A small CTC audio transcriber, trained from scratch: log mel input, arch transformer.
Rows from block 2 of a small CTC audio transcriber, named by matrix and row number. Rows with one number belong to one neuron. Each number is 50 + 15 x the weight over its row's rms, rounded and kept within 0 to 99. All counts start at 0.
After each neuron's rows are labels from the 100 clips, of 14976, where the neuron reaches its highest value: "top examples" is what is common among them. Only what is clearly more common there than usual is listed. The data: short read English sentences (LibriTTS-R).
# fc1: MLP up (model.blocks.2.mlp.fc1.weight, 1152x192), inputs 0-63
# fc2: MLP down (model.blocks.2.mlp.fc2.weight, 192x1152, transposed), outputs 0-63

fc1.533:59 59 59 85 60 43 62 66 65 41 61 54 44 46 37 29 65 71 15 64 65 67 63 59 39 50 50 55 52 37 34 74 58 49 77 54 68 35 52 24 42 59 28 24 34 60 61 59 56 36 36 45 32 51 39 44 35 42 27 63 62 46 42 59
fc2.533:60 16 26 46 32 36 53 24 31 51 47 41 43 49 56 65 19 34 62 62 58 47 51 32 33 45 28 28 16 68 65 74 45 35 66 40 39 44 69 47 53 41 71 60 44 39 72 49 80 28 45 42 50 48 36 54 31 50 39 78 40 53 46 34
top examples: the word "the"; the word "was"

fc1.705:34 51 54 44 57 41 62 24 47 50 47 49 30 41 42 64 52 76 38 92 43 55 91 73 53 71 52 26 88 45 50 66 62 35 46 57 65 48 55 31 61 67 66 34 44 67 57 62 42 50 63 48 34 27 44 52 80 54 45 56 36 34 36 26
fc2.705:54 47 64 59 35 63 50 48 42 63 43 65 59 42 70 34 55 50 52 44 45 52 30 35 74 34 59 71 29 50 50 72 21 29 57 39 27 49 45 54 41 36 39 62 76 28 28 51 60 77 50 35 70 70 56 46 48 57 37 53 60 57 58 20
top examples: the word "the"

fc1.164:56 55 50 45 64 45 46 64 31 61 67 35 43 39 64 53 62 33 32 77 62 34 59 59 72 55 70 36 41 47 37 76 76 40 36 33 55 18 51 53 61 59 68 46 33 79 46 59 41 55 28 43 28 62 32 75 34 19 51 27 54 79 55 58
fc2.164:20 45 71 54 42 74 61 22 66 50 23 59 53 46 54 66 31 55 55 42 56 52 43 52 64 35 44 46 73 32 50 30 50 36 54 67 60 51 31 38 49 39 54 59 40 37 41 64 44 57 64 79 49 37 32 29 75 84 71 68 58 23 60 44
top examples: the word "and"

fc1.746:25 54 49 60 59 26 53 44 40 31 68 59 66 53 51 59 42 47 75 68 40 50 83 66 37 29 54 23 44 48 69 43 55 53 58 57 51 29 34 14 52 46 50 49 52 40 56 52 19 50 77 29 76 55 75 52 47 32 76 22 55 68 24 64
fc2.746:57 33 43 33 31 29 38 32 35 56 41 36 71 53 12 24 44 52 38 45 78 57 32 80 75 31 65 57 52 59 55 50 45 72 51 41 62 33 30 44 50 10 46 63 63 58 61 69 63 49 42 59 41 28 36 76 70 75 57 76 88 28 72 71
top examples: the word "and"

fc1.617:28 36 61 44 53 53 09 43 47 53 45 32 68 39 68 51 57 65 13 45 45 63 58 42 63 64 43 45 24 62 53 37 49 59 60 43 34 81 55 24 43 39 62 20 49 44 59 62 59 53 49 68 59 51 53 52 52 68 75 57 17 52 31 50
fc2.617:47 54 26 36 43 44 63 58 33 61 50 62 61 14 54 45 59 40 64 79 68 48 38 42 50 42 37 48 68 53 39 50 44 38 49 47 62 52 51 61 29 67 67 41 29 56 25 40 70 60 48 41 44 45 38 46 66 68 48 91 67 78 55 39
top examples: the word "i"

fc1.249:59 46 49 69 80 16 57 63 45 32 63 24 43 40 70 49 51 42 53 19 57 40 28 39 78 46 35 75 21 63 54 56 54 23 49 55 54 22 47 27 65 54 60 84 59 59 55 55 56 66 43 27 67 76 31 33 29 37 29 65 56 61 47 29
fc2.249:35 50 60 34 64 65 60 22 50 66 51 76 51 66 48 17 46 37 57 29 42 48 76 32 48 29 67 39 69 24 68 35 63 72 84 41 12 49 44 59 46 17 46 43 63 26 51 65 34 40 40 34 45 43 67 46 63 77 61 59 51 39 47 51
top examples: the word "was"

fc1.535:67 45 35 55 73 43 67 50 66 39 68 62 31 20 62 64 59 73 50 57 44 48 56 65 47 38 64 49 67 29 68 52 64 22 28 58 52 48 67 31 66 49 62 59 43 58 57 40 56 38 50 49 27 39 68 45 15 26 52 64 38 68 75 54
fc2.535:53 38 53 61 51 46 37 42 34 45 43 77 33 65 61 37 60 52 10 57 71 76 49 27 64 42 61 53 63 70 18 65 57 58 50 62 61 33 60 42 65 57 27 44 53 74 64 44 44 49 43 64 78 62 48 43 58 71 68 37 57 60 39 49
top examples: the word "was"

fc1.706:49 61 70 58 54 75 67 53 49 69 49 33 45 81 47 38 57 60 42 28 20 64 47 45 77 34 55 22 13 41 40 53 63 39 76 88 36 49 62 31 57 47 31 30 61 85 67 60 39 26 27 69 55 47 70 60 32 51 30 13 34 26 47 66
fc2.706:56 38 55 49 18 49 54 67 71 28 58 51 41 55 39 49 16 40 41 63 36 35 56 60 59 39 50 38 43 51 61 56 38 75 73 41 59 58 66 50 26 62 44 35 51 30 44 89 31 40 33 45 47 52 41 38 49 26 56 34 45 50 38 52
top examples: voice: female

fc1.93:53 79 72 53 34 43 38 46 46 68 46 41 37 51 56 63 77 51 38 58 48 41 51 28 59 27 48 31 74 63 45 63 69 69 55 43 37 36 31 26 41 56 57 26 38 16 82 17 39 53 61 78 64 82 46 54 52 24 23 27 58 66 63 28
fc2.93:53 45 52 59 74 52 51 49 74 34 48 38 65 68 27 49 47 43 67 59 70 60 42 63 39 81 54 40 29 49 51 48 29 33 47 51 59 56 38 65 46 42 58 66 62 68 27 73 67 48 35 30 35 32 44 51 43 57 56 82 25 43 44 67
top examples: the word "of"

fc1.159:61 63 40 66 50 38 29 14 41 56 32 50 53 59 57 34 52 55 43 47 73 44 67 77 38 74 09 51 40 57 27 65 40 36 28 37 51 46 42 64 66 48 58 39 55 62 60 26 53 48 21 69 74 40 44 54 55 36 50 59 28 57 71 46
fc2.159:57 59 47 29 42 70 26 75 65 53 56 59 46 56 37 50 32 52 49 58 65 57 56 45 48 41 59 55 57 72 53 56 58 20 69 47 74 29 55 31 52 78 55 61 35 24 42 37 56 51 45 55 22 61 72 50 51 42 21 42 43 45 51 37
top examples: the word "of"

fc1.568:59 49 61 52 78 51 46 76 20 29 71 32 62 48 71 51 54 27 36 39 35 48 48 26 68 37 38 60 31 45 49 75 45 33 40 40 40 38 44 51 64 62 56 65 40 53 85 43 71 37 57 76 41 52 51 42 44 45 72 33 41 67 55 67
fc2.568:49 40 54 48 54 71 50 60 64 69 62 63 69 44 47 61 36 24 61 67 63 41 32 51 54 40 35 22 53 22 59 43 56 48 55 48 33 95 31 23 56 69 55 70 87 54 33 28 41 59 51 47 43 46 34 50 63 55 57 47 53 41 45 37
top examples: the word "i"

fc1.438:44 39 38 63 63 47 53 60 29 36 45 50 69 54 55 41 47 83 73 44 67 55 59 47 62 37 72 42 47 34 52 36 57 45 54 27 39 39 75 78 88 50 48 56 61 54 61 34 47 20 53 12 41 54 56 45 22 33 60 51 36 63 52 36
fc2.438:60 57 85 78 45 43 51 49 68 54 55 84 69 45 55 77 25 40 47 28 55 52 74 62 32 66 37 60 67 57 77 45 45 61 57 62 64 30 34 29 25 28 47 52 32 40 65 67 55 73 53 62 61 63 50 63 69 72 69 52 70 62 46 60
top examples: the word "and"

fc1.629:33 35 74 51 46 70 44 56 66 56 62 46 57 79 64 52 56 36 59 79 48 62 48 43 52 74 60 26 49 55 27 68 75 43 51 41 31 55 35 76 51 36 78 58 58 64 48 55 68 27 25 63 47 34 62 61 39 63 95 50 34 37 23 18
fc2.629:47 30 61 21 44 60 45 38 78 45 55 58 58 48 38 75 50 67 55 55 57 36 43 30 44 54 66 68 45 31 40 44 65 66 26 59 52 54 26 47 31 48 58 51 63 73 09 51 36 33 36 68 42 48 58 47 45 46 53 77 37 66 83 39
top examples: the word "i"

fc1.599:61 39 59 69 50 41 53 35 43 72 70 54 28 73 39 54 52 30 57 34 68 44 45 51 53 40 57 18 46 54 54 60 52 44 62 46 49 46 36 67 73 48 63 58 58 17 54 68 35 57 48 81 53 55 57 51 71 52 73 44 84 24 33 25
fc2.599:31 56 35 40 54 70 50 78 40 34 39 69 57 16 71 36 50 52 39 64 38 75 63 46 59 49 29 80 42 45 53 34 36 52 19 37 51 55 58 13 50 68 30 41 58 57 57 21 68 38 53 36 53 26 44 50 31 49 53 64 27 75 54 69
top examples: voice: female

fc1.531:44 76 70 56 74 25 57 43 67 67 29 60 44 46 27 47 36 41 27 40 58 74 59 60 27 59 46 55 57 80 61 50 44 28 66 60 40 64 29 23 51 49 65 50 39 17 49 44 55 40 22 53 53 34 55 31 42 55 42 52 41 65 51 47
fc2.531:18 49 82 49 28 63 50 47 53 60 59 54 52 67 49 35 62 51 51 53 55 44 56 64 45 45 73 71 67 43 53 72 57 67 51 54 29 66 46 40 64 64 45 33 48 53 46 56 44 90 55 39 99 56 69 54 50 49 72 34 41 21 30 46
top examples: voice: male

fc1.181:44 47 70 46 46 36 50 38 69 60 23 35 58 37 48 17 48 45 38 29 52 52 27 54 43 71 15 23 50 59 42 57 50 59 40 36 20 38 41 56 40 48 49 18 57 13 44 44 64 72 42 38 81 42 57 47 59 29 59 26 64 39 62 51
fc2.181:51 58 42 52 35 53 38 81 55 41 75 48 73 57 48 49 39 60 65 60 19 32 66 48 67 42 55 40 59 58 29 54 64 40 63 43 65 68 68 48 53 53 88 56 73 38 62 66 39 66 43 30 45 28 79 43 51 16 30 49 48 65 35 54
top examples: the word "of"

fc1.611:31 71 48 39 38 43 58 63 54 65 53 55 43 44 40 77 71 54 59 55 39 25 58 46 32 42 17 56 48 52 65 64 36 34 65 65 47 54 39 19 37 76 45 48 74 36 52 45 33 48 45 02 24 59 65 71 51 38 64 46 71 44 64 67
fc2.611:67 37 63 70 68 35 32 48 35 52 47 50 59 57 54 48 17 48 31 45 53 49 30 65 41 34 70 55 65 45 35 47 44 81 43 40 65 46 65 61 62 18 36 56 34 69 33 28 52 59 77 64 56 40 38 36 65 57 60 54 38 43 49 41
top examples: voice: male

fc1.370:29 54 52 49 95 53 51 22 49 70 71 60 69 19 81 37 60 48 46 76 57 45 71 73 57 37 89 55 20 48 34 36 33 52 33 60 44 29 29 27 28 48 38 76 68 33 42 68 60 53 52 30 61 74 88 70 36 54 73 19 31 71 37 54
fc2.370:48 64 53 32 52 20 82 72 37 57 51 58 27 53 50 53 65 57 59 64 39 44 50 53 41 74 50 53 56 35 50 56 67 49 65 43 65 56 77 51 49 38 45 58 27 35 46 50 56 32 11 35 29 47 23 52 47 52 25 69 44 49 45 42
top examples: voice: male

fc1.372:63 41 47 50 50 41 54 24 62 54 60 74 53 56 68 48 43 40 49 58 60 49 59 51 89 44 36 52 44 48 55 38 68 71 49 62 43 55 57 48 31 72 51 44 38 68 32 14 52 71 59 46 28 57 49 39 56 60 52 47 67 35 43 31
fc2.372:22 68 46 49 65 42 39 32 35 56 36 49 42 45 45 38 56 30 65 71 39 44 30 51 44 44 66 59 53 52 50 58 34 38 59 66 26 44 58 53 76 21 45 44 44 40 58 86 56 37 31 51 65 52 72 56 66 24 41 56 46 49 80 71
top examples: the word "was"

fc1.436:39 37 58 48 66 41 36 88 45 49 72 37 21 28 64 39 65 48 57 40 38 58 55 69 67 70 40 22 56 55 42 51 53 33 56 45 30 30 61 42 75 42 57 27 57 38 17 58 71 60 43 48 67 58 57 67 46 46 19 36 55 04 64 72
fc2.436:62 46 26 70 61 38 52 42 69 47 47 52 74 64 60 31 54 69 59 40 63 49 22 41 62 63 59 51 74 53 73 36 44 53 46 55 35 24 66 33 16 49 50 60 25 58 31 64 58 42 59 73 82 33 53 58 35 46 43 74 24 54 54 60
top examples: the word "the"

fc1.422:31 60 46 40 46 68 45 49 65 49 52 40 40 36 52 50 67 29 37 54 57 32 27 67 65 62 81 53 16 77 65 62 15 55 11 68 69 35 42 35 45 36 38 41 66 46 51 49 46 79 26 33 57 73 45 38 73 55 58 48 52 56 51 61
fc2.422:40 46 39 42 35 46 46 62 49 42 45 42 61 56 30 69 68 50 59 52 32 55 38 71 36 53 43 55 69 36 33 40 58 26 88 52 35 46 38 54 53 40 35 38 55 37 46 64 43 53 72 55 60 39 73 30 61 36 54 60 50 46 43 55
top examples: the word "of"

fc1.178:38 56 48 46 70 62 40 49 29 74 45 59 33 37 53 60 71 34 43 23 71 59 52 41 48 63 15 37 50 58 55 67 65 33 66 42 53 57 47 40 67 45 72 56 44 45 19 48 76 51 41 71 91 41 54 27 44 56 38 40 46 14 57 38
fc2.178:45 45 68 59 31 84 56 57 47 56 49 71 59 62 42 32 29 72 58 52 76 50 43 64 49 47 66 47 56 57 45 38 70 68 63 27 43 17 59 38 81 71 49 53 43 48 54 58 37 49 53 46 60 51 46 36 69 23 46 42 64 55 54 62
top examples: the word "of"