{
  "model": "CTC audio transcriber",
  "gain_aug_db": 6,
  "spec_augment": true,
  "norm": "layernorm",
  "mlp_ratio": 6,
  "fused_qkv": false,
  "parallel_block": false,
  "dropout": 0.1,
  "inner_norm": false,
  "positions": "rope",
  "residual_init": "none",
  "optimizer": "soap",
  "max_precond_dim": 1024,
  "steps": 5000,
  "adamw_weight_decay_other_params": 0
}
Rows from block 2 of a small CTC audio transcriber, named by matrix and row number. Rows with one number belong to one neuron. Each number is 128 + 32 x the weight over its row's rms, rounded and kept within 0 to 255. All counts start at 0. Numbers have three digits each. After the name is the row's rms in percent of the matrix's.
After each neuron's rows are labels from the 100 clips, of 14976, where the neuron reaches its highest value: "top examples" is what is common among them; "loudest band" is the band of the loudest frequency at the time of the peak. Only what is clearly more common there than usual is listed. The data: short read English sentences (LibriTTS-R). In brackets: how many of the 100, against the usual share in percent.
# fc1: MLP up (model.blocks.2.mlp.fc1.weight, 1152x192), inputs 0-63
# fc2: MLP down (model.blocks.2.mlp.fc2.weight, 192x1152, transposed), outputs 0-63

fc1.557 096:068144169125100129098148136130110100153081159140127115095092116056135146056145140099191104131133114232182127099109185138048113109118146093147173164144136133154147057129143129125128169167119138
fc2.557 094:134108103108125163075117116111083139139127124122126144166122127135085152162142127145119116134098121035118091152121147091218131134057120152123138116149113132139032182134178090083100132120117101
top examples: voice: female (82 vs 54.3); the word "of" (39 vs 9.8); the word "a" (30 vs 11.6)
loudest band: 250 to 500 Hz (28 vs 10.6); 500 to 1000 Hz (25 vs 6)

fc1.162 096:113133157129153120110133144117147103144177092148140133141140137134183114191159133142147137114114074165160136119065078113179155142183117157093067111204164075130107162094161103117097244130140128
fc2.162 101:095071080056143092122117164135144145144217133105099081157154207075085121102098118157143103106140128184143168155089125153179145148130128136136114163147139180117128160099140117164156120135102153
top examples: the word "him" (27 vs 3.9)
loudest band: 4000 to 8000 Hz (30 vs 4.3)

fc1.601 111:195124164149157145111149151158127115124139131141081162140140139167087112107110107079120076094138080149198091172068120131086157163108179158105103088150129243118085111148102116132139105103110153
fc2.601 106:122122072081093120134141169111148162168105201143115108147122133100119148167187147093153132175091169113097156103161179113185145190175135125080108137129132098127190088107109112149127139073126072
top examples: the word "you" (52 vs 15)
loudest band: 250 to 500 Hz (38 vs 10.6)

fc1.641 101:113081111156185124144136116090085152131078157097119109131160085125151154133111120114125110127084158084101131132161116049148141120157108103160096114137131114171170153138114135088074106119116144
fc2.641 107:178091072077120181163126156090132153129104167111121108123094152145141144156107153084136110184122144043086129136128232148144168137106136159130156109119097087107101125109078155137104109072122091
top examples: the word "you" (45 vs 15)
loudest band: 250 to 500 Hz (51 vs 10.6)

fc1.747 094:167118074143169111113151170086140103167148118139141081145131175223123136179115110121140182170101070137104116177069075070151150059148132151085147176040122057137153099133108093112168138145114129
fc2.747 103:090138114114146187133100126141116094144135088103110125129106129050158141085129138105132064148109144159110175114117191159118082215138126085165092083171155142113043124138109168132118110096137143
top examples: the word "of" (31 vs 9.8)
loudest band: 250 to 500 Hz (31 vs 10.6)

fc1.137 095:143152105151102147089102156123111078156168112193158155142129130229123090152096093089150056119163173175111089146131112122150176134098117110136137052137165102151061104126158129182141107131140175
fc2.137 098:148096177125096105189172083122114168089096139123173165146130169040122140175167179128129154103104073055172144102118147094100162154136167174117092196163063209142147098111125139081127182096119118
top examples: the word "a" (30 vs 11.6)
loudest band: 250 to 500 Hz (28 vs 10.6)

fc1.386 094:133160088197158172126093129096145183201091117170085137097154115108109155161095103135127089110123129140143166139069120133095135147164126092114184120118067105136127156159142144092105114146153166
fc2.386 085:137070144113122115087088159096115072115169164107155121165107127104159149085155117140132166149137143102111161140185157116155092153086103128220114102132223114108135136126117134161145134120110106
top examples: the word "a" (30 vs 11.6)
loudest band: 500 to 1000 Hz (33 vs 6); 250 to 500 Hz (29 vs 10.6)

fc1.540 106:089118103163122116136136098080160073133148178198156122122091114105126147165142176114126134168119078178131162106096136121133171175147137102120122138100164114139106185162202097081123100124116132
fc2.540 107:127129079148123136110095172112129108089131132118158156061122116152103145104122133184192126069149091104146117092120095098131144112135151138077143136134145118111158088163218154176088116105104120
top examples: the word "she" (26 vs 5.7)
loudest band: 2000 to 4000 Hz (89 vs 2)

fc1.616 095:112125058110127138115150177155167101118175093158105118158162080092144128132109066133086127083137124135052124159103136087147176126170139141192055149115140147130106147147141158114105145122171090
fc2.616 096:153137182166105148145107116127097146128088125169156092119135140106096074123141170141130107166090139165197130095198078180096081154118143155138191159120092094097108101092110089126100151123128152
top examples: voice: female (88 vs 54.3); the word "was" (42 vs 9.9); the word "it" (34 vs 12.9)
loudest band: 250 to 500 Hz (35 vs 10.6)

fc1.744 102:070123110053142123133172105174121143088138140142134123084160159088135105147116145104132082145119159136149121124116127126114145136146117044074145147172148185162103131105092187137102150152145121
fc2.744 111:092114104141115165139136142029139074137165057126143151137093193134095182171122124119091146110140146110112146088201166142115123151122089144132119095089100113118162121097137049079100170111086175
top examples: the word "of" (30 vs 9.8)
loudest band: 250 to 500 Hz (27 vs 10.6)

fc1.427 104:098104151093162095129165151095119107113068113133179127143176147120157186169118147164079162115125063135118207107122124146123069157146143140147113076090054121170233114162104147168138196079154166
fc2.427 102:146166128094084159132142154093132090198137151110113038061127138125064162162146123136097132167101128180107150171110139158137146200113139072072168148109137170151125130142117073160095137181065147
top examples: the word "to" (62 vs 14.6)
loudest band: 4000 to 8000 Hz (37 vs 4.3)

fc1.146 098:130208066129127154153133139158078180072093142159154098108100084152094157179156116112111101090097094106153158161121190115062114140100148084121096124115078116115108103101115136098100148134203151
fc2.146 114:145143154130153144165100127110143061127143130161185170094113188113155063076126151116182118126071138144120119125098030153118135146111109094088117131075129150100145188154161137104127149087094159
top examples: the word "but" (38 vs 4.8)
loudest band: 500 to 1000 Hz (50 vs 6)

fc1.618 100:095121137166117139172133137100203204121150116136077059124143121158151159113173085121126078132129071149215125143111172144145091080139148082126113181177139197113083157206130101111122120153144164
fc2.618 096:139163143087124165106134111151090101186144137144201216110136134138151093197129172146135145171161156167099108168127128126096136141086137155086149100089090123146142153088166159097162137111113095
top examples: the word "that" (25 vs 6.7)
loudest band: 500 to 1000 Hz (49 vs 6)

fc1.555 095:111171191173158132130154135103135153143125125072160092139133149170182118130134117122071189103179100154120109084115073145145073095107127194147128142085095115136132109144133112192150119069151086
fc2.555 094:173079083137168063181162136157101120152047061129149155106139100060100119150115168100156174140162107113075127065114165128083141162136121103116124167141131098100133137070163137121167153200112160
top examples: the word "yes" (30 vs 1.3)
loudest band: 250 to 500 Hz (37 vs 10.6)

fc1.126 121:119113171107086128123169101134140131117173187121143154162139127124140098070104139071126139101161213164163078083197106163129095159131133174111137159141097143151132181162159208163135126130075079
fc2.126 133:106138169099125113127135134091129169118108171080180195140150148138077130169120109135161153124143163095093086094180102167098141165088116161052216169082139121107155134160176205154160098150088072
top examples: the word "and" (27 vs 10.2)
loudest band: 500 to 1000 Hz (30 vs 6)

fc1.454 096:163085087140124102155130133135180174140171184191138160120173122128193122092128102158128145104173070100155075154153115071153118118143129135149143135125165135106092106165086098083126112101209097
fc2.454 100:145167097086142103104165132143087111183152072138110119184130082179100161115123149152072102098186116117074141062145082138067117093126131133164095145125122147157138114090096154120088133155133192
top examples: the word "it" (41 vs 12.9)
loudest band: 500 to 1000 Hz (64 vs 6)

fc1.411 093:095137115129114148187171135132146140145096139124162127087179111096177118106141164056115167134123129125106108148120145073191138127131176095086151164122167114175123093148162137062093104073138145
fc2.411 109:156123072117071058100155140108060122135184134123112098125105130103113149103135125133149103136125100140172139091081114120010128175123094072175190121130144141157140160123144078095153132170129193
top examples: the word "the" (64 vs 25); the word "of" (29 vs 9.8); the word "this" (28 vs 3.7)
loudest band: 250 to 500 Hz (37 vs 10.6)

fc1.468 096:099182148143097090142156108150085097109137138128164120064160110148122084077143182149177111148063120097129134149130144186153156142073152127124143174155117079143112141133155083085144094099146127
fc2.468 101:184113074149123154137110128098135127112082164130165168143110164159223150172084101191151077117176108097093143141143104121122061146120206180139142126164159142161163066152069124113151151162152164
top examples: voice: male (77 vs 45.7); the word "he" (60 vs 10.8)
loudest band: 2000 to 4000 Hz (45 vs 2)

fc1.64 097:134119133124095122123167156184164115084146117141128098131077137090158095150153087090087155196113077141072098143110174149138109138115125071123130148136095091136164121148111044185134201072149165
fc2.64 097:156138145118172149108124105075141135139106099143140163168146129194115144093070143154105101093174164139169124101145067108106093143110102171122125108105163139139098144092160159123171051123120108
top examples: voice: female (99 vs 54.3)
loudest band: 250 to 500 Hz (61 vs 10.6)

fc1.160 128:122096143084096135129168101122112143135158186101122125167138110108124100043108140078153148120188127156142125108190146179083106157135126112070135126116083086103121154124184164156104148060087110
fc2.160 153:120140123109103126137097134094128143130128133061189150144207139147079146149102130131187172145140169083098080153146109141136143140104138151091213145124143162128122096087178161141127166178100085
top examples: the word "and" (32 vs 10.2)
loudest band: 500 to 1000 Hz (72 vs 6)

fc1.213 097:115110081127158118130099102159106177127152097103068114100056052078139130133138140132104124067093112131106136086140101163168166146119159159177125164118145134135169206239157132076107109106124155
fc2.213 109:122174194117126059180130138076098126168112102147175125185099164144134156116142079120089149137172114109191120130139137133070104133159107114184098193156118146108148075101123104152105103137136112
top examples: the word "you" (34 vs 15)
loudest band: 250 to 500 Hz (32 vs 10.6)

fc1.392 104:139076064096170096143165114140151104124129184188170092110167072093121214135146144149133212123150110156136100124106123079109205192142116148100104101061111142087131143179173131077100122127088140
fc2.392 116:116131105077149142107109137114146193142145142139113148151106132196123114158109128145172163068125094059078131065186152109181190107188173158092111138125158112120145066159172098152098113140123147
top examples: voice: female (89 vs 54.3); the word "she" (56 vs 5.7)
loudest band: 2000 to 4000 Hz (79 vs 2)

fc1.130 100:119107118168162079102092194179122070084138136172122092141156112191161108117050130188153087050124150082146113051138139116159113183093094129099132104131083132142124142108125081100128134107155141
fc2.130 093:116170110145067146128101111113130156122079050124109143058048098121118144168129106090091178144107088164098155171096141135188136061152134137154114136136163121090125144128121211131116093161189149
top examples: voice: male (75 vs 45.7)
loudest band: 250 to 500 Hz (36 vs 10.6)

fc1.500 104:129104154164188151101116127109115103153171162095117133115148103104165150175179076113157119107094083094120122114223182150118136166163130141201121094112142093141177155138099110124134160158099123
fc2.500 115:125148133165154148119106078072086182063168140103136158179149110118134149115146105142091162037159150092063135116078147111117151175102123149176113108116119178199135115175102086200128139177107120
top examples: the word "we" (42 vs 3.1)
loudest band: 250 to 500 Hz (63 vs 10.6)

fc1.148 093:124106134158193148157145112152137186173211076156129123130129099137161116121118116181108097140106118144112124084110154186164130071088139099111169097078154139080146119131120172104099154108117077
fc2.148 106:129173109087070083090113132098138100095133164124139099118129181109101126117198125155159180154146155113112122198153138103083142222131132177176103150157110154165126102181131115114153168160147179
top examples: the word "is" (28 vs 8.3)
loudest band: 250 to 500 Hz (46 vs 10.6)

fc1.42 102:163108067127143111146092150153085169108107117107146077102090141168108099193174109119121118078115110099139083165142103073118158168165131125115164128170074077145116179136105109104112134122121107
fc2.42 092:122159124109104165125148154134141129135132105118192106135166076122152109172144101152167140121134077168169126151148099217096179145102106101180134101103083175148109066100173196136146103200133108
top examples: voice: male (93 vs 45.7)
loudest band: 250 to 500 Hz (36 vs 10.6)

fc1.464 102:103162136133154175094126121126055107130098091134186175111119132113158136159188108139183161134105085133152088130130130121116122129146155144121181118108107082103181128149191108095146102143141153
fc2.464 099:108117112138109101056112151088121148107160157110163154223171093143150125106161106174154103098153139081134125154117183105140112184130138115139088170131117147168071111125102134140133103146126079
top examples: the word "we" (27 vs 3.1)
loudest band: 250 to 500 Hz (48 vs 10.6)

fc1.46 101:118158135145081168065112089154091165128149162109171155145175075123122110096184126159156164137127134081180150127148151118106151184110117168168100116156110124111163166089070090114147105127153129
fc2.46 103:169155108101090138125140144129094085098151153135146092094118129173159133086105096109145133147110151098112149138174106164136134165113136142164106104126104112180149127188172103174165092161045090
top examples: the word "he" (78 vs 10.8)
loudest band: 2000 to 4000 Hz (32 vs 2)

fc1.541 112:156161124149187131142121125099127077108173115154115154111163108154136147157139156086169076083117183103089150151102139170172126108074156061092094156136153139117109118148134125122211122087136150
fc2.541 127:146130177177123119113117057130135140207122199120225103143114156115110132184136176060188137149131113129138086122158149162108083203086110130088122120072112084117137130103086102092109143150151094
top examples: the word "the" (67 vs 25)
loudest band: 250 to 500 Hz (35 vs 10.6)

fc1.439 100:100140148153149066079089189142112121106130127108141144137159120108111150184137120087080086195125133155170064123182171123068123135154165108163111136139100137109156109128129146179142136139132200
fc2.439 097:097145109153150120126078135067145134116149106128177128092134118107143101134101135216128153100158134131124132113161146150116133144111098146162098118110157181156079187079072113091153121136115114
top examples: the word "was" (45 vs 9.9)
loudest band: 250 to 500 Hz (40 vs 10.6)

fc1.115 098:158157144098153108130121096190125087118121131110203141104151093139165138130160143049126103141146170111110131125147116118138178137115172088121151145086114124123105105134143146063220124147153135
fc2.115 104:102133135118108038117111170137089105178141153115159141145158129117130124185105135114166108104193116169130107137096109105121063120148107145104164049080123150131141193114075137088088158142150122
top examples: the word "the" (83 vs 25); voice: male (78 vs 45.7)
loudest band: 250 to 500 Hz (50 vs 10.6)

fc1.420 095:133118183126100097115131143194151144136155148120142065138096147129141145179129170073074164140157128157170088077128185151131129121135166115148116066118084098124103181132065118172088164108121106
fc2.420 108:175171126136105144156153133057094110104128136156123129139194143153137158114147109105150116147130103099136102173170088179153101117151096194162142183199144135181089154148118110123122115170150167
top examples: the word "i" (46 vs 18.3)
loudest band: 1000 to 2000 Hz (30 vs 1.8)

fc1.485 102:170174110117060153152095197159103138118086143086125097125086110165129147085085132097083148103113078148142140105105146142122115121100129139123129062182143087056115125128124141107077186110172134
fc2.485 104:124170159100117092105180159168185114117129166080181148163121077159088139147146152089134148113149142128128105139137144101132128118140103178186067201125118118123121151162158149100152126131084152
top examples: the word "it" (33 vs 12.9)
loudest band: 250 to 500 Hz (38 vs 10.6)

fc1.489 099:120144118135117146068108104110138095072137175113098115136174141102142126060146071087105128106188121118102163109115088124124109153138120200113127106165155181069151131135144136166132144142100150
fc2.489 113:171127127083077126141141109120130116151146163187160132132115174109095161118149148109122145105105122079120159107094121144119125118145165108103141100091063067133138048090102108123154157134110115
top examples: the word "you" (72 vs 15)
loudest band: 250 to 500 Hz (54 vs 10.6)

fc1.483 118:105115125132125167087093115116145110087122069126128154135138110070100149143186097164135106141130117139126102094164134084171182162178142146198154110105083108124158153143099125104198132131154087
fc2.483 124:175145135179122143095124094158117136118192117101157146163113069153138142128142140104127120107104157098144157100086126149115139167111136171130173128140163148137084103136090147144134125155080089
top examples: the word "was" (32 vs 9.9)
loudest band: 250 to 500 Hz (50 vs 10.6)

fc1.443 101:196098106174168110134144150149121128185104134119062146149089120099140154156174116112132131186078163147122127126058146078118143099161132087195120126155108196122140113112115124087104113096143177
fc2.443 111:142106163133091147196139088113169163069120182128215110148150137098121118129110130199126122070141141094095100189145116131093124133088114162089160173107181107148136113122110108182109135146072155
top examples: the word "was" (39 vs 9.9)
loudest band: 250 to 500 Hz (39 vs 10.6)

fc1.698 107:152128169173164150107143149073158136089089159081134117098155097122095168128180103078134125118096130142149085096134141174175155091108136151171128130158154137119116139123126096091136093104110185
fc2.698 115:121046101122144125086141167094165127134110070143129146154121187075128175172084100095115168143183083124115122122084135154100113162130124102190108193097168115145150123139107102147121130153185157
top examples: the word "you" (51 vs 15)
loudest band: 250 to 500 Hz (56 vs 10.6)

fc1.86 106:147118133077090174078138073126131097089097082151138099150163209122124112152133141082108127109148102102170076168136092166111131159073052042142115068138125144125152114116099111140097201142156116
fc2.86 112:169074123170140199159139113146165165094158155077126147153136141141087201112122090064129141181107099061119112113134164188141093124137121153145161142131157101129167093139114102059099157079098140
top examples: the word "i" (47 vs 18.3)
loudest band: 250 to 500 Hz (28 vs 10.6)

fc1.236 099:129154150129171166175184136103137118125146090136099115147158126085125142142165166077124120079134155100098120129164170080155149125108173045129118155094155119120155112130172148097135116148137133
fc2.236 108:176131122147094115159097113159095138162144143109179072162085174081094109147121140075171156158129089059107118099095078126060134150102097138083146099150068128116105110108099096147163111143182105
top examples: the word "the" (68 vs 25)
loudest band: 250 to 500 Hz (34 vs 10.6)

fc1.613 107:138104160184177162099136141136160129126107165109108116111119127109131144102146117085101125114112170151128134171127138171100196148169157053140146102123147164166094140105145157111132129092140157
fc2.613 110:123143124091122083126094155098144170100118128140076147142200126135140137127077132147145197120132131118057108092128074061171075132142079138136061168102116060124136180072064095154098143124162129
top examples: the word "you" (47 vs 15)
loudest band: 250 to 500 Hz (54 vs 10.6)

fc1.484 102:125125103141199145151104084169134119131065131194119077101147185156114163104122142100100134156102120146135086225127113109133086137168130185088116118167094136128152159153103191167094085121115109
fc2.484 118:101155093092136168114132143094174122117109164095135150132152146143080134127132137102148119174093153084081054088143174119135102111127188134096116100133092123069141089114094084109084151137141111
top examples: the word "you" (37 vs 15)
loudest band: 250 to 500 Hz (55 vs 10.6)